config.yaml
train_examples: 26041
noise_aug: 0.002
input: "log_mel"
vocab_size: 5132
activation: "geglu"
moe: "top_k"
expert_mlp_ratio: 0.25
experts_per_token: 1
layers: 8
positions: "relative_bias"
optimizer: "soap"
beta2: 0.95
epochs: 60.0
final_lr_fraction: 0
Rows from block 5, named by matrix and row number. Rows with one number belong to one attention dimension. Each number is 500 + 50 x the weight over its row's rms, rounded and kept within 0 to 999. All counts start at 0. Numbers have three digits each. After the name is the row's rms in percent of the matrix's.
# q: attention query, key and value (stacked) (model.blocks.5.attn.qkv.weight, 576x192, the q third), inputs 0-191
# k: attention query, key and value (stacked) (model.blocks.5.attn.qkv.weight, 576x192, the k third), inputs 0-191
q.104 089:461429521434544520544425502474468547450509462533409522513460524478549493563565502541477435563442425494491423413538479464559471420566467495429455528578472493513522541430462545352424521530494508520531506370464489451432552491510556451470473425453597502557535498557576475567507529575510463463399518512512486596518439428473516360557480538512472520595523425533511405456560505509438564464497423486504565454546490555470460457561555546463539552507518460525495567570530511472402492478571572448473572504483463512494593451497526518483584537511488540578534542521482522550489477500508513657
q.105 100:414408562497520527483528537607482478434479536520477441500460409387494466457441504544469542433519363559648493510460530471618452502590429512447481512551518475490500488479533515480625502442491445489492471506501460476423537436551483368497549468613441496491504497528477554510488515495510541528454498519509473498431481493592601521507497467513461495477383418538518519498532468496499452526555541546486522545421474461485500481484525438539495538493500532602449555574490502496491555527490524551426524508501468523445433384452449508568384497516578525469522424487516565406578573517589604485
q.106 098:556494500472555521474436372581484574488439466479563494460508450493502496462413429481529503487503534492597542582458524609459475462519451596512533471520475540433593461540509559484531485585503535475496448417499485540539563454499425389463480465468504475459505440462459425504469458525503563485466371543499527535401501486542542550465464400473503548456513496449519483494509502499431616536517519539422528547530475499504420497507478405476565481497514497458458515469562553430487525470477484446455491425457636505452532489526599587662563468612477512619530492535544499553525511498440447425
q.107 097:463417475536488503559503600470405458559534506429585501518443496413562515445511573509514451534600509536532472496486492470497391559509467474564566485535622529449494494470563456505581512518537517409397557499478487516501451518515490487490566535487465529530545422482631465459477405524475471476534544463362518482494538562443421508551496516543501542481481525466520561466447622553468561552504574544517417506503560512473536545492456474498574550550542407575450449387547543481502446505483499561468423424523552623437486429548512451513440479542574395480524575444528456525477527534486489558
q.108 098:464424521461459604512428493542563506544455515451422553419532380467505565612489488568408480452565476529512514521406439467499510494451491532501448482534502446427563490489506453515467518474469567413535590485503456531480544495497482535419501593533462515441435563490495524442545522561524517491500502423543563479368402511546506518516512622523506419571495429371477504536626491602421536502521458477576566514517480465541493525434500421516469468447445459447548478462590509456482559472455533578488442437480498591534482479468426604495578475469547428517498538526445519455457511507439522473
q.109 097:553476486502434444478458555613442487540533463483531582498467547489485476470437508429490508497504556472457505596393493531542484564579560439442440508459419519395530438409508449396490437469510475559559519585557521463488377479516481440491584557478569503561563453477434542493509505554509540469525558446582468482536472570460528497464568537469597484575425539485393486461520511503523581531555446468455498466458495418533445531524487570515461395419437521581473536473493460429401521502505449435493514581499564463485465442479611550466452425483512508460567504462522532498594513410433477467
q.110 104:531541546504558500527524469561497532526447576456542497517464486460504514566604477507508511532487403470565446514558475454524523603518474455412427609425591505539500550466473509546462451444443481464453470512513437443481561542377453464558487544512518480569566449509388503484455475546440421539470443500532487428424413427487431504518481511471520599427440522367542533422516532536520460525475498544606517530463521537510515454428473543514543338580493506504504518519485498567428524556442540539488560517480425542485534433537540518406449473440390527592543489518516454470460402450492534537
k.104 097:541551639394493551563499469456520617445567472416446513494493467514531474532379465502535441568472414543501403550487473550552522390456508423596462521444508496515501464440459535438484474565440489489379512565541493558496524469564528531548488507469558488520464514495579582435451467527527527525528516523468459471574530465536477481562523570609531487427509506492499465534521501474527521516611459524453517489524513406391560519443532488496583460541591482574536509470577477421551447454543483416435449519463562473532400589589527407460510473532466522511519473480465541472441501532468405541
k.105 103:556477496495556566472568417409499522537527490518429473461513441570456422455469467517495450526600526517394543515526517486496479488510493469523469536492472470493569461523485571529471437473541458577537524557436697504583463569537505548529374483566492413475495546351605534470501515463577499485499483424436558548447545456501537447489503461481456428453585477503520554484486499442445495482538551491492451533476576553484434480526523545462502441568413571594594481468490420512473498552486518434510500569441454475500556513492574613469475420469570557500547516509561568550467427530508507421
k.106 096:475521474586462495512562357418507404610468526530528538546522525419462624422528480511474524482536577525457469575538564519479497535564612460546427487564497478471431506468451535510522521429456458576519529554466500550553427547521485507527446472492424514529472498489515662494447531432529453458551463474561520485504454552451495503561521474574538481590503563482509534474471426444518459589514440478514454436464507580411512554492539507458457517513471554378529433597535626552474507517434492540513462554506450497497547542465560479435543526580390508592497543562516517547476485498586481469
k.107 091:489505522555575539410497539497459593551508451552586578450465581537491508460551509440406525440410543485518536470484457369499520499470453490490422613450416433495545586541485481468514489554565544545561449446490579578532538549408489492397501471532486478465501515532465530548540398537483423521486496466510390539548552495463519521549531497481426511477503483484477524421485544566476429600586483468540449521520478424428453543498626599424495526477541495480406481573471529522463455478478531388461460532484508464469446441529601555466482520520487478523459411511439447571444591443490508494
k.108 094:522503477487508478439487506565361467479615502540507527508447508544486493468431534524425534485524453493558480558492511582548536455506554436497546488546475488477537474561547495526483466545506509680538599431499551585515453494424534490475519520502426485580503441524499529518540467488466589441447414548481484511537474546384455534413559464557470523444481548476473503555383479439531507563576564508553495498477505546473555424602460536563500512547565494462461456480542453434344447472542454473486489443479620515543569499462542390511500399491555415473395498444503430518465480466487521531
k.109 103:478496453597505556600561426500438522531548442519593506480560542558444479549505622580416558510531423496615420496594593588497448496480491526513548496516425434579466499476506375550496526514471469473539500489424487526529475521566494527517551449582506472511535513518533457552500483531530503501586465518517469525478560551516489456492520430455431465482605581459551471540523469486567448551581514530438442436471531501558474606463471466534501466532528462496490568440488429506472610582505542490489506483527461528427474506548470512570447472408487543431428452552421434506454632486600513577
k.110 099:419524444476470471483535506445530480468638466526499572444509516541431513484507549435493485502467501576425434518479565464613511399523428482528528447432491488489450479538555561505542537487450530597433438581547470566448518439562534538488406474445508516470429570493502544439485504443484497542481494483471465491511514447526508548532482510490502554460620415582461542477641465511488575473534648488545481480457472540450453487570471540518473460503534534505486554387469515395512606482490430378667578456441509474483482548422536508497535456473572555513531543480517490495519534508538571531